From a checkpoint of a small image VQ-VAE: 48542 training examples.
Rows from block 3 of the encoder of a small image VQ-VAE, named by matrix and row number. Rows with one number belong to one neuron. Each number is 128 + 32 x the weight over its row's rms, rounded and kept within 0 to 255. All counts start at 0. Numbers have three digits each. After the name is the row's rms in percent of the matrix's.
After each neuron's rows are labels from the 100 images, of 14976, where the neuron reaches its largest size: "place" is the part of the image that holds the peak. Only what is clearly more common there than usual is listed. The data: microscope photos of single blood and bone marrow cells. In brackets: how many of the 100, against the usual share in percent.
# gate: MLP gate (encoder.blocks.3.mlp.gate.weight, 640x160), inputs 0-159
# fc1: MLP up (encoder.blocks.3.mlp.fc1.weight, 640x160), inputs 0-159
# fc2: MLP down (encoder.blocks.3.mlp.fc2.weight, 160x640, transposed), outputs 0-159

gate.29 105:101144191121139116157148091087101155112126148132154142176105059121108128129107098142170080198068090132181129145130121108115092142072126120125087125102167175119202158115193060151113141160072160113063134154099093066090133135125143157156124139143123171113161162069098122129091172090129080071172130155108107127130083123116093140153104147166150124151143106182079152157192169148068136103079138173191153145155159175122096150090091156120143140141176116140110145119120097106106140070143141
fc1.29 078:094109191173080152166180122111103138110124140163177191103082131123093114109096121138180113204075103176139106163096124084107129163155134118178075090125146145135160128143142127128154154086132131182123158180117128098152160101075118173144150105120142139162123167125101161143169148121116111053161134127120090138134057116162099114162068124096135107120208106131161166145141145079110122130016127145150095118134089166097102168081085165094158112153095129125085142144111153126065170117143175
fc2.29 106:069079076128046137126151164162121115164118121136130103081138166127147112143132127115089146099174135124088129126106119173132188138171155130146176119157122064136058094119084189121181102087142150171217088080134150235115150112135098089103134135107134073159108110166145135102162086106131172100105112092091096126104168143142164093111166113103131134115145141088157131081091087096197138144140149114083075139141084074085157107173144122117072109095073142131145107134117152140128100151140117
place: middle right (54 vs 11.1); centre (33 vs 11.1)

gate.309 089:101084158113112120145113083126045129158145130155153149213155150111110090171159150142172144163095118175105160160168130061075097140098121134147116156050156142126171109130173108157091168105149142145129145143142112162138115126094091093161189112080114108093101214174148134103157103090118074149135136192093182092091105080158158111093131010135107100152151185118147099152094154123141137105135116122153129144141142163105129084102089119117133104108089118121098086170094115113101100145161164
fc1.309 090:101135130164119138186124171167104143140153150105113120078155143119109025151146092102134128187129145100080119159120162166160123060118181152109092107106128152104170102129121122115111126089150081159149145106146066109162197120132112109145153119150208159134148081141180150140116086066114181147083183149143112191088106091107209101129122147114167091048084108148158108139155076157104138167069168135092100127117108139134083134176166120160109169148102142165110132115098112176132135128095125
fc2.309 086:130145122146063166117091182159122124164107117070103081089158159139135098142143096168114151100146154102102093101043108184118153130160125128126149133175146115161089136119123188137114118084132126116177120123138120141171162114187126137121067127120140133146144115125124154116143173194136201100052147026095110132163145147105082095156154223097137104068104110159120203139102101103101112182130116119132096129110083133138154176126176174109136137183155139158121102100153107124111195129152108
place: middle right (48 vs 11.1)

gate.100 115:104155075104172094097149173155118144059080134154151115094156102166139047095082101094100149105134161143106141137087090109155116155139145095116178168174109145120111120136088184092097165115148118121141151112097164110149114176202164111108128107153164081141094159132093183158117139150159123136059155127172171128104130115133157122129163195095131151112138208170097125157143092103141154142123129090143092131092136171204141174103164110120143073162098028094132119093187115111089116148131111
fc1.100 077:118153107108178044100090179100132093137136134136128134177144115131149080104159167173123151114147148061138111086122120132162120165121125124083091122206139134102120162156156135113068130156147174146182135126092158110062113191140173110096130130141080147118122142143096157069104174092133159096143183088201139090116149096113173129108177108158096156060144173114056146175118145088107127181112122091149104140119139118221151119182170136118100126122161090115090142107160132093161106118121077
fc2.100 108:144146179119121121160094126102173084100098150076114101144105160107157194124185119148132092128152096127134100121118151136069130151046119158128110147108178154085155201149134092178137141150155119178122168174149134127105123127074102148096062130092065178151136140160119104116150146158113140086178109157118103163164094147099139136140102097158140125111065101117163117126144172132150092107155089130164169177202165111082129085152109099130113129136137237091111149050110084136188157108132134
place: centre (69 vs 11.1)

gate.193 143:123038121153162137155046130121093141085119143168072183131094144130079107136105105136140186092120139128093094152128200147123132100101087143141165133131140150174211196111106118090146094098204086143132115095140093146148153131121117080121113103111143114108162152159158188143079120130131172080075119114113121138155136144085116129133178171058099097137166081135056081137209150159163139141134127143104135127123152171200120173097163155145093140147138157100157169132139086144124147127090129
fc1.193 134:132138159164100082160127162143089106074163148114130147126181199144125153125101162124151152044160119166090145090112152116150154153146135139102148116120124157136088106108150095075132123109107159120113125118062116115095129128135195233070137113153117152130128134139142080143112155150110104129120123062044150110144087122119128133124155190192099072199166131144147067169081112080078154157115121175088178096124151158124110145058173132154146135127136129128147136174168112073077122104159099
fc2.193 155:056177144130118104149223129134115117134172149100160124159177127124120155143115147130108074127166129135147153093143128124137186212191127143111130147134096110148020081170156112098077116100073187108113140116098121152108152104141187204094126093173123147154108121100120031120146174162117113123131131114099105134107131112165112088080148103199167130180115165135126143099101093094118161168099162110175123138135114105100128138118112123154165086121081128106086067130136146096106083110157116
place: bottom centre (44 vs 11.1)

gate.276 114:119149117099125112122108158112115083102111119070107067181098086126157160093097159179068122137155078168195121079203202060125165123053173118133110125095156157104147110082121128097088106099166140133093158135138128112128147152184116166153085106073155158095157099130153114128178166139138115131150154194101151109127126102137125095092163065100163148190098108150127152126090144131149122112147118160136195133123096145140086123128179119113123114131100103101106096146112155075138165148238137
fc1.276 115:120129138116109148133118127104150151151088091208097133161118114119089076043113106150153150187094095193081110134153165123099130107046143074110137170066158141095133062146135158139106112137127131073142159101086070110112141166136196147135153144139134122166152142084127171121112147187171122071135105133161119135151141127133122099106123087156139131129138112117133141175067118187121084164132104159194136114132164143154195086133090122096194138123098118101161166157140139114162082135078040
fc2.276 142:081074132123123134077129093091094177118158203087102101166117110078182161117157135167113132126064140109149152149165157090123138159130151131136131111185075083106171166110166103119111114170154152211106104109121167134093101141091106109160108144153079126121099166183124172119165074041062135123177105156148110127116154103151115129101137123133162104097162104126155024096180196093168139099114075120147140145122117086096084178141110139127119102142111111128065102119127146151121103150156146
place: bottom centre (35 vs 11.1)

gate.298 104:160096154212130133075083197131145115140114091168093229100061166132149074144088159134116080161132127139186135069103140105101131104064122167162195141157108143200131162099131111136168117160120131142067128139150130173122070165186094174154119084080085133112143130166109122128145090130126134156084086114154111137151136105123075106144120091122122152138116116135145124116112128142150173012126150129100105136157162123106110095148109157153109125114179137107163121146134096131068093095108146
fc1.298 096:063154126138158115124125123134174102112112128114154085152112129107087213086124093148170164102140056085088080189119134196128107175181106153105079134091178155081078034130169133065156118135121095099155147087087130097159160113096189095146144131150171081134118137084123135167150110128158155124077172098139136113147115164131097135134090168161134093130153113131067191110120156121140092201174181130080147144112120140150143108086164106082129158141096140132151125126108139143182137096136108
fc2.298 089:177143109172082111086133153145129171126128154149181131139102146108090117154112170118102119126153126117155096132124121110164174076092159179150144113126058134220126129149163163100146064143124190149129127161158122090143152160192100138109136133162098107093125146105111166109118095109109123163071096156140115093141085088139098119112151117150121125080121153096089102132112067177105119074155098144101088181132146144126114117138102206177089133063168149117242126159103064133091118052120116
place: top centre (44 vs 11.1)

gate.10 080:107115078106106101180140151147115168130042103095102110139163094100062175081106143143125138065163108137117108162082096116162095163138120187175118078130126113147148109138204157132162146167097141125154103089191175182105119118172147098132103082133119192051172109127157197109157146124119187105116157115123108120105169116138141083098146103089157163131157172160038182117111141112129116069141161093133139165161129117143178163099105085106117156125095106100136152089105096136115110144111097
fc1.10 104:155074111115120172112116106127156154074087132133123147080161159131117105154116087156106111153065135162099113090215135117141164146085109131167121136208161134196117151088145106116154143147158167122153123126106146130094120090134161117098066124109095126146117105134103192152121188100174167121123099168146115076118137116137127143101137160093106146117149114121024112111068124135134095103192097074127051103157161139157114198134117156078098123127161152089146129125143167205109129069145195
fc2.10 096:111058113101110148144098180140164115124042142093115158128150163113092122123134120114134130123101123161108147112187132115177124164064052163157132122168128194154147110142111108131126141151117168122132099133115185145105091067123071109128097132113057198141131085139116157130124171104162176115138129175110155117110122149145131152112145141111176141124148100133035114056076142085130117085191130091109083138184171144154121168117124107119087120107142130101172165101145197194062150102129176
place: centre (35 vs 11.1)

gate.310 134:105162128167164138154162180139148129131080173142128200125118122131102100115114181135082120112065120111101201105061132123048157105154137184140161199111063111125105099143094158175116156180107101112100145145134131108159116130108117122127124166194137138071167149144109142153141047113170147147139088094175162133130073139125084164191066149167097109141115128144122120188131120138135063133131109103104134095109162139110178157110108121125149066083085075122151107090105102083174137127148172
fc1.310 116:152156127130129117163138143138147096068064109136140118146111144101167119106121090168155153147115141170125148160077145097052158174125184149106134185119152112063135151117113143171119154120144122151109122100144097128145130074122118132153115182168087100161159153050120207179141115146224126128072093119114155132118109117136083122204105147146094087095171144147162111159092141158150060104167124125104183124110142119149105125131172111124159118076084118054198131103116148071107101054143135
fc2.310 111:089088086146123137182149186092125127118099111146123126136140146120167118082107108051142168127175112154164147148074126122124119156111117073096141107138232138150099099148113133123069053092154198119121151106104167160105126140120137116153169121095094147173137077107163193087163176137134133145110077137064093120094133125099115156050160102137166148122122103128152209073163175132133114117163184116194102138140157170097152124142134079156128156147150132127085121124104130091067107130087163
place: centre (33 vs 11.1)

gate.588 062:164142172148119116133092072107143102169101110161149147133134063139144115080108093088118131178164145142216137130186100122111107139133102159158130123080064154097160159126142123100117121116115173098126131197142115076140142154121104144140076102071134139138106115117135161160196128137144071131172140120148094121124097133148108152130116136088147095135005173087159147188157163173131116077139138129181162120153047041119141148168154165125102122168172114156087082137143095107136131153166109
fc1.588 059:155117111147160111085144129097185096097088138055174176139170174161180147109131116096158141057134138118146119028128089114199158176116154093148159104118180080121100074104130138066144131146149131124130125068168176135136155109112092163142152111149104119177064108169062183183125171154140147170069130108123120108097121142166138127108095167142153130117119114090070150112091105103106151093125094145094190136080111175190097145128140144102093140146139095139135154087074135129127134124161145
fc2.588 050:139112107157129124093154170132142172089127119107148174099168166102170135196084172121132108051122114100091129079038173108149118076129167090114129115158144079155121169126128133157175139138123122154146143109167112166086107128158111147145172071109073075170115120132088116106100154103195163112086097156081144051179128122116114141141121123110119161128131138129113187057095138118139130100138093154085093137094173208159089113076125125108124123121126094115164168143117156152132111042176175
place: top centre (65 vs 11.1)

gate.621 085:107160167169154127132128168109172102095099137146094078150107113180132119105079076113069166103141138134131147148183123135089113122156178142092153187110091187113097110138136169127132063136134154130102164130116138113192090093130159150078063140120110164102116105128130103191099155120144137092147093082092161098135125139216157076112144160064157173152128139103100201157114221120087144123158142129169130129126075123148106169068198110146090109150158147110175074109126125127156135112133089
fc1.621 071:143100133108096123142073111145125174124143093125177149079157156078073142109148194146156128139093111138096137076055122088116172167155086126206143106113118097156159119095135156080127178100096130122176075080161170142056141153106109166116180099148166085159132106120102170106114126152098085111104184156115129130171130117090089183142083124160134123139178121177179047129117077140163111140083100131150132145110137113160134134123147082147101146121072172141102134152198048167119136120128128
fc2.621 060:122142130189144138133172122103144098093142103140088104117118145185122116131102048107065130186155110115184150149145139165139141086109165108089116150153085162123125136116105165147135098108120123079089156124137101153212108087129146117072063124108151163137156137112137107127072175091155161059108119126063125145112144089187173092101184082032146145109100133090132164184098160117102084183135118071167136086159058118141137156107176100115138132159161117106157112158123159144154144102104095
place: top centre (30 vs 11.1)

gate.272 072:166142170071121153134121051125094121159114065179150118161141086110116150166139091126140135168180155101158118094161148156093150172149114093084146157117115120096143165162131108058093067167144140090097136125119140130113139135133160111142140131025157132140141180138078102100173136148120174134203052180097113121154140148158037130074155131113154107137152158161077154155080148120091116118113140129196107131113149099104101168119104135133208128130115101158075071140138153129093137130147090
fc1.272 078:137126107047158124096099118175138174084092158157109149102111136113063119121140162150144088134127128118129138162109154152104123039117078156161135101121140119123104158179131091186092152123059143117120127138123142098093089146110204112151139064136124146204198132121125164136161119101116179070150129115135126166160153142119067132096150156147078111135121136155170138127148165096121146117129093125174144144083167107113186161109130167105185094089124114103129187130143178221137060125078078
fc2.272 078:087052165121120124203136148067106115127073132166108163170138089106155129187160091170118115163189144101132111086193134182109146121116070149173148120117123105118153123207107098091076101164116139113154172141114103141083118131122181150193116125107115136144151160116106120121117103117128183140161091150174106175137089141169058157061137112145192140065144140176126102121144202127115147116112117149176085139170161132103121173136120093123160152151096075109086148092097136154081134143149108
place: middle right (29 vs 11.1)

gate.271 120:138168098142104220112125143124167105126152103137112104099143100084075155143160064154129057117143169139156082197147100095115185097103164160118149118097119081132061141146110113117131158178174115156146098113141135173120169098140092134138114107070122157139152140104101164182176187074155163134124111048160113158079109166122127106149114144143132062120161112104111128125113152110093127122142135097107119143153131217116128143162064107132173175141058145153174136064115124178136131074141156
fc1.271 113:141077163112113125154164135078170102168083144148150164152111149140156133080104096073163122152115107148115078084081130161130104143162152106123146100085081153153185127166149175116097190107094080105131087119102078111177119179102170071111166114116123180162159192079140130098109148161128130119090047121143088149149087162094120101150123166152161090187141159105142189155141095164119133110131156131121136161148085112072122103125175162122124147105086107186120155173138097158106129050063101
fc2.271 116:123119162110133108164169107105129208169138163133169080136170151088139123130122149078111157180094114138146132106097107114136106129217146119141140071147132117159171068106123194115111133082083163105119148101137131121087114150074172107110158172156141099077123137138167136113077131173101086129142180156092113089136160134110083134132130070121156146124121174121173128160117132144112162138107165163114165083145072107098146083124225166103090135129165106173058096208145112083155081171120091
place: middle right (52 vs 11.1); centre (32 vs 11.1)

gate.216 096:161113154116167063136100120119104124121097143166131084122178148103093114161110073167167187087158133055154158145115106103129103170127145114146109126071152142127147134105104111096112035072058141108098121050133129149164088164160100147119118107179172189128128103159128147114122115140148088153114126116161110133106120079126165116111182140140135212126146124164125132105141153141116114128171163113147102145212109149179121082095156121169156068103097136111150155216175125125117144062069118
fc1.216 113:153126089136100117163091072176068146059147128130060143139161196114095179130134068119105133121149145148067189195080127145107131172131058130135137169090168111189140161148125115116174113079122115134125137142123092179078104149150141142093104116100164090110087179152103149093160148170096064117159169088108113095152199145141132093131083093104196090099118096094123107142112109159139137117170149153131106099136126147157115093113140121224101182134151131117169106147118093162146143149134135
fc2.216 103:104108087153111151075143073143143140161150167123086204213117139110130104124169131082131075127134118187125132211170089135123140144067178153127147184152092142131138142158161095138115139130108181116139093141136131114029121096123134160127141149132048110141133158119138143075116147129083094145144101033105121086119130186103123130124123084129174064139063128101131117120158122067143118098152129134099095158111125119111086088155180150121125208175124125102112120112145094132186145140130175
place: centre (48 vs 11.1)

gate.30 079:137132063152141151122116154151139127102125100181174133133086075117110117073137097114134156172189086135091140177117140075170106145147122119180146165135127111144117123177183098113157140114099169182122104165154149108126166127157120177119096099189174138130140063171120152096144130115089096111103170130142067099068136120166136161123124124112130142157073131113162170080135140114135129107177124147169139167198155131152096121065102080159080106116084110081174081122147055192096148055086088
fc1.30 098:095112153085100093175158107136074147134081107096122066152092192103136146154119148156158139141106107169136062127145160168108166134170115097113170080110098116099111117057053160128119118115121123144118142090101197132141114111105132111112143121104090188127124100117105147139131193166146128177129162118077156139197141157102145139117122081184117145154199144117107086144095066151145158116179080079099159122110064133100119068159148145096153096172112140166098169115137136106158185160152206
fc2.30 090:214155164131159146100099052126143126091158136160098149166185070125123131142114122122133105089102167126132132145142110098142126060147161158107107119142140162112156165144179040140144145118107133135081187158149072057130111122122175156141141087143126054077149140096116154154108096147195087120125148081146114102071087064149104145154089182082127148132115131137096165157144159154122091144105124154179113109090190098116130182155137104179133179098102099089123103110142073123127074116099097
place: top centre (36 vs 11.1)

gate.397 112:155084181094114084144024061123099108186160149102070098135128151174140095130122101157153126172116169146089121112146154120138161090060107155087071145141108123082148171182144168163108056158162174086088126148162155086088102161077090105138096115121132119142103136125111110141136164138135117076149143146120124102148132182104173133117112063133154127139086087114170192199080149118142131143118138134152161137196121170132150135075120143155118166139113122155123160110154162055151147118080111
fc1.397 113:169117087157175133143117172130135139136143086117128166169110098094105096161092116084133138085145125148144124159129150093137181116108128159130192111119185122167179113109088156123134223081133133151147108149126113166063147172203167135100194094135133133113133142113102198149102109110146136108133151087165079108131059102120125098076123163132172088117133137124071092112146018143142097103146130131113115087082100150096109078132152116161142156113171056091140180130132093169068151091106125
fc2.397 115:113120151079131102138036076138127076151125123098116107086102170131132126119156082190177148192151155121104126094142135120165120100100154130111097104145098133124116161132165119119067048193162140103103124177120137089132144120085115109148088104106181152141064118144148085119136191187154074096149101182134146148132153165106157172158114074096100126141124134140171165214097182119152132160120096083159181113176139144158165191093099146108089125155097162126098111100116170094169109134113105
place: centre (40 vs 11.1)

gate.617 115:141095147116187118089160129138142103100151180125104123152139129181143148146147033165071095138166131123183138127121122093179118110156138104148158121122105109109160158148100173132103054075127088107100180118163078134119096140106115129087083070132107119153156121180121124113091121093084174063111168192124170137119133132105092173133135081131066077166133101131145151126134173136073145075127075072160114137127139094127120150146176140153124159122106106154150099116172166213165201127159075
fc1.617 097:129084152100205129105106142137135081072149197129107160174155116151138147135139017191115145137138113145206085117133152105140157127121131151170196125131164121118163145176083163145086056084127123112107195111154116105122134183091129159057128101114135052143146096201107124100094123116117150095109102162145133132096120158116106138115112076132092106164159117116122128141123182142134100088133055088140130112114148082140125104153175128121150149111080141108157132172159164191119169106133080
fc2.617 093:096128143171063133141108152128106144188108077127179108112126134093110092130089211068143114134112139123072174122132105172089130189096106138089126125106141158148096090113118105118109180160128157158159060114071179156162125102128078081187146166125120157137139118076139178148167163149118118153157086057098145127111108101120142100104141146121162177105089112116112105059136083077157129215125185167127133133157100158143135132095093090146104118157183132133081154128104121073102071159127163
place: centre (66 vs 11.1)

gate.386 123:101135129124182134151130171101132136134133102125108126195085073079109162079103107125143188092137132082137097130098126140125183214135060115122155108146121160139148091121140097051160111160105103119092181110119142162109137131113170081069132181110101175062155166145096165137147112137204137117092074120078089107126136166124150115097113108199138162164119157142092140113059156133141118144137113098105113134120176136124109060095144180133188160095068135120163129147168130147141166080145065
fc1.386 129:088130154138154125168159159112123137089112071131082155098091084134144132129118128186170100096123098132105086191121183087120188158105092133167079087116112154139106096168115131082091209161199105150149128117118130159111136167112154144162159069131155117125167173180098142115176159078118128084070177157137054137085128078113093108074118097128156105088130090132166067124130118138126113148134122150157139169155117169114133198159130103132082094159094118100062191140188141137130136092123133
fc2.386 129:089088140088121115156171156087116181144082085151088166110112105123196120191105160147183131121137113069090152164141189097116146157107120103118119132119111152110152101153071136126079185153156107167147163085082144166136096165075158123190115094122105142177147192198119088134148105098093149120064172151106083117081131089178121099074103141104124111082155134135138079097083112166155091132120140108126136159178141128106146154141153086077118101150119076084108199173131171120141128107142157
place: bottom centre (61 vs 11.1); centre (29 vs 11.1)

gate.589 077:141119086142140111133130108085125126118160095176060136125135108091094084137094144181128077114084058153093086118148122113151174092117084076129101174157175128193119116085101120149115163161184128162146101118068170104131149166138146163123109144160096135166108109124148064137134135134138088112142115117104133167152096083146120096096170119125126170097111130144200100092072102145137075146149178124095110076211105163112121173107075189071105150114211141137145122090117135148211118131101116
fc1.589 076:080163168118110142088174131145114130202124151116174100163093088162158163133163171113133144168146162089140152158085137135098072173146173132137077111117063147051167145172163136138083092167075137116115129156177103150108108142119133109115152139104145158124123154139107134082110076147087145157139156158149146145137162135053136157170111122151155074118194120091076126149173125098098161112091059138121120158065171100150157103174149103155168071107093106108068090142124191121068128140098147
fc2.589 080:198154085135145110114127094122138121082148118145112107131189154075130118129107114214102133122075099175097072125150110130161173074132133077125123149138151124166112145041177126140149124103172154154150095112101132104152175147149172153142109116123116092150116171104137115115126156153208104097147159144111128127146078081154123111133166098099064116118087135132211137111051099172142056167148139120120151115157106142117073166106101201058118146138190151123154137121126092116197141098128094
place: bottom centre (29 vs 11.1)

gate.225 111:148168086091149137144089175146083091089165160110127094142077117208112167154150121130178147123092142136117125164159111157107089114231099157163126161121111100131065124073107083142122124140176157115135121152160112115191134107127099127096145159141139077152154132101151155092082194099166138169092138137102113130090131127109053117108146062144138168113132123101144186118164093085183111122096103085093139158129076088139087090108168148101132118065126154122165123194103160069127141187151144
fc1.225 127:175118097123141122050095112163174175104073127107110133130167074123162119154165131119193154142183167130126154146147155122142133101081150148167120103124129129099115148083142095123184113105116133143147126128162141117114135129154050095146106111162130128083113104096110140162135072073119132118068131159134145114100108138096136166184117197142144080138083079084142205157154165172119174086067166102138121178075138116082115151161126152162125129114104148165124224122084145048080074131149129
fc2.225 135:084134139127127134189177129132108110130153113124158111138130163194086116135151115159070122095080081134125104103130068179131111134199086132119133157118121142183120102189098128111074109159147143114093106127156095121112167109121171179094129117117177094131119158113153118124141199195150121193170112109098069140132116116170120090108113056119130174076135145123088110071148134112109100159135118083098109135181092125187133105090146077097126110120135119136139042134125151200190206168155118
place: bottom centre (60 vs 11.1)

gate.569 095:111102143167115126123051140106110161102117156137087190138063135138138127147148138115176105145106155142133085105179068168116116147092122149116134143158101085150204134081129084072149145122156108118140106130147124131162159166190222146098151102126103074105146178138114128076140071145114123174130088135166123067149159090109123106063151171147131100183127114110144124171131111165144094111054096085102139121140135116136107066124124150100092115191155063121165166145186079120122196125159136
fc1.569 091:108143095121114099086176142121139168147108088117060127107128126101162110142184108173155060157178129159189128123089108115092121143153189166160124128145113103145103132147186099110088255121140119131167117135132177180088157146156140056120155096135074110126138157134103149152164148093168137154136093126197118116107148118106144117077141120127071141134091130138203132145130090142123127090091088081069097136130139131082116124182086109071116103157073131167136118105134171107148091137098122
fc2.569 099:129093117094110148156130156175143146118105100124065162125051143077141157144178139086185082177154104175192149117143077108081104163088153138113153139146114127128113135077129128084132217167156074134118094112135204160149124143137159105133165088113080103148109101176105143180178096089125171160224119134131155102097172112154161088082138155097157143157100116129136119148100132163144098092096121109113104149183164127137097104114109100082110107158109106101098146128169188110089161141151190
place: top centre (47 vs 11.1); centre (27 vs 11.1)

gate.514 103:134085132169108077135210119115136162120091195129079091140153116132118166054122111108084153132128133096116156121203107115099095090179158114130069123108126130164147188129120099118134151153125047080202136108156075172182105151096181139115116134065150125139091126176155124077128117165033127150172093146112109160125166112174121142135168142131122106090159123108072164111158094098091124114184100137076115123153148153172088175170112122090109117147147081134107133142110146130144104151100167
fc1.514 129:144092081078122157113108167186150122116153139149098090120114141121062109139163155116037103128133147116153170086128122198087140069087165131163163087118140147100139086116080167154173097134069137158141134159089078121104178095173114115148122124155095189142142099105141163161123092108202216098094149142205135079124088127118132137117143115124152075146156128100073138098150063124133167138128151093133132149071147156143156153209141113101159112131148112147126078100140100134160124087173142
fc2.514 122:136043128132112153127115157182146125131109148158100104113123146132060133101189156120068152148138150134156180076147109191090163099119157145176161067076159159139137110158080144142151090121076150164135144146135107153116118135146077117148075119092093171154110061103137115146120103141172161105076157166152158094124103118148103163118130169107170079145158141101039121067139094084092154156156159122130147100080161164159127167170125065124135124138151073165119080092119142174166131138192166
place: middle right (31 vs 11.1)

gate.369 121:114120087166150113131137086131188151103076180137146148125141111127117151104166129125075162125114095149155182085103156141108113181131194147193144166127081193079075098129120177112181119085133101156127192118125138108086116101134123139149103135142128154094161000164162117123116200148122117129168151165122108104130173132164176127106141138140112145093077152125137114098100061183099121160144097148161138125095163081159145096125101081156116131088127101091130156100154124076062189116114116
fc1.369 135:142112132094171122134066218137082147098196125202093193116116074138128111121080124132109133153153178132133064151106149139121160136126163110150116040141183175119142151149112092105134143085089163123137084123088090079125151155142149116140128161115093082131184178141097186115087126135176087132123161112130121077136088143138122106080161107108118145149124047085156096118174170167119080124125190140098140112109052119141148158152147101122102117122112122125176190131145129086176134178132138
fc2.369 123:111179173118164135146100200091059084122176117146098106130129115145132081176075113127198110101159167095096079183112098138196120058111104121099071066112194091174171154117183081109141123141111154079127070095142103092174133148109162120088155081142114097138121189123095152131144108090133117135086137094133143138134105136076121142136152116112124116168182092095140149107139224121126075110098163122084136163167081134090143136165149148100130130167123123118119104163145139134168105158148146
place: bottom centre (52 vs 11.1)

gate.627 069:133146196146102146112121136126131090140103088136138117130153105144143099150173079111137164164165167143155091163161111125132102209137148142134155090112124133089174117113170088159152128132126105112114150161093144107097113132073145077150174131090130131202130198097103168115131081140156107105147148163121179112107093136162136146136127128085150093098137107080154151191136120138154030105101167118155114126091114069136126136139073094047139145134145134153148143168115047003084121161099159
fc1.627 056:196094111125159086159108140106155086130120125110152155137130189130103129089174138136174105134182144128160141077151145143185077116170101125128133154132186101103109086124125091114137070167134122150112096102130074150160124084132088160147140127112140063112141147154135145117108111116146137200057110099145104151175114124134104130127112113173196107131172152148138107144170174139171180076129089115071135134165145075147149054162128075110125176143140060155085161101061081090188151168100079
fc2.627 051:133092113158108121111111191184129166081142138123119158092110146108118162124152172116049100101063110151158159060085110105073102079163143109138079156133130135173148097179123175145125105113131132130128110125150157135089124142151081174139106123129107126086133122140095106133108159135149178131153135092106110117180177121091106119157087142134099119150142138185171072040105119168136151062157090127148142137103139129130155127094180154168113066146107110081154087062156217201080155081156122
place: top centre (33 vs 11.1)

gate.99 060:120125109115096097114106154144134118113150118132180077098202089151183116135215090122170130157170135139137133101113178110165112146105153130185099103142141133102156109152177093059124108083109147128103098171094138144098122146181111119147151061037143082143091159129132181040139130140092096152145106145117146139173127108147139159153148123103189093135141155116121141184104152154157118070135132126163134122073111051087097131165135113076120079157135171134106123154118054113154140193081098
fc1.99 058:095126150151111071107130192108105102129122107146140091108195152149142153138176101142111126110143164097118145094107123123181105144141132155189154091137168140087125087126174121089152079082094117111141121158104093152143139128158105133156148064046105058153091146086104161035149149136143123153073152163140155141121124122156129140142110155116157106143121117149148179224105165147137117097144098134167144136067113086081096088163152110022100083154135154176116136157133042094140129144133109
fc2.99 065:094071127149131138165116184178130170084103122141124190110098165120109119115119114110087138144096090145211182124124111120074124162161135138023167184109128098227110126152109150168154134161156072114171098110121172176124107122083085116086119182145143146137130128158092083162123136127160132114106114133059117109133116115143120108129127126064144097131106134095144106047126104119118116130136124092146139122136144117133176133107179134189145093123138064057190138059135184113111160100122113
place: top centre (28 vs 11.1)

gate.65 130:116134081161103141110106150121110132137103133096111125135145126131154152136205185168103121102087168117087159177177117148095106141139101113094136116149170077111111140091156106183146213158104155107124124157096161082047130145106106091130199161121098140069129125122105150159089090128159107162162095129118120096120136141126153135180129124149080123090197190172157159136125182112083082096175083135147095097136126118061170124108046177126156105120136159138139138096107176060097170163101172
fc1.65 115:165110209063120114138121086170153157133165193144097178131154150088096107162142109058174125167085097123109117185132147103130165102183161148157095120109145096160149088119147167152104113172147150115141149135113169204086074134110169165183119100122088144132094120169131098141090116080184179105196133118126102097173136103081136131084152111133127125149157134082156129107162106139076189139090170078122189085085164191145100115132147103124119087123094156119133082118129118131171125143146084
fc2.65 130:190160076138113158156140185161136094097121089164195123119105113157152096124140096211110133169115127116087117155099124187100123099098169102132145140182092086050117133083087136099145091142126084121186148145157073074134211128097173101144148141130138105105176151124130202151149080096174131128079151120182097199144089129159101098166092168039098131084148124175113141097132123154149111115123071106089125135121104131129117170109136133132130110157134121121188133135156111135095170101114123
place: centre (41 vs 11.1)

gate.484 113:158077096103164093172108146100058123127137085100108182195075159146102139182154140155156091128128090100103089081125161143121131104085114174098108130126083138079126109057150154101113187197075142148111143105104171114121112149147130079144135118131124194142142154140127150101126210081126148093126154133075131113143148111133162118105099186138117181100152161110078133195129092116084097142104105119117117164132134156218155096150096067109128132112163120131165153113129176061101130152150190
fc1.484 127:118149145110113144125071142167144129108153156135101188112124155090157110153102132122144166153130128105153120161135112150171089063128091168068127115151170139137155179168089124185130077121058129107057102154157116133144117126080119135120142119127166078151126161141137143180097069124163074114132155143149127137121123151151122110090079135085140141149155137097144116179138204140101200057077140129086196148096124124075156133114126080192104081113135139145202169135120127061108178166052102
fc2.484 125:107165145119105155110125055156090126164169132122149116098212168101087126088121115144118157121149179136174145134139085112155121110142118133129117097140130108159117151156182079145188083099108134135064137169113055101126161113125123119114152144143191048080126172106132161148071059132172096157104158095160107162096125155141144132116143131119145150152160150087158067181130184115078208171103104134140161092030065128103147159120149172134103102127086136161158114140112113174121105125103119
place: bottom centre (43 vs 11.1); centre (33 vs 11.1)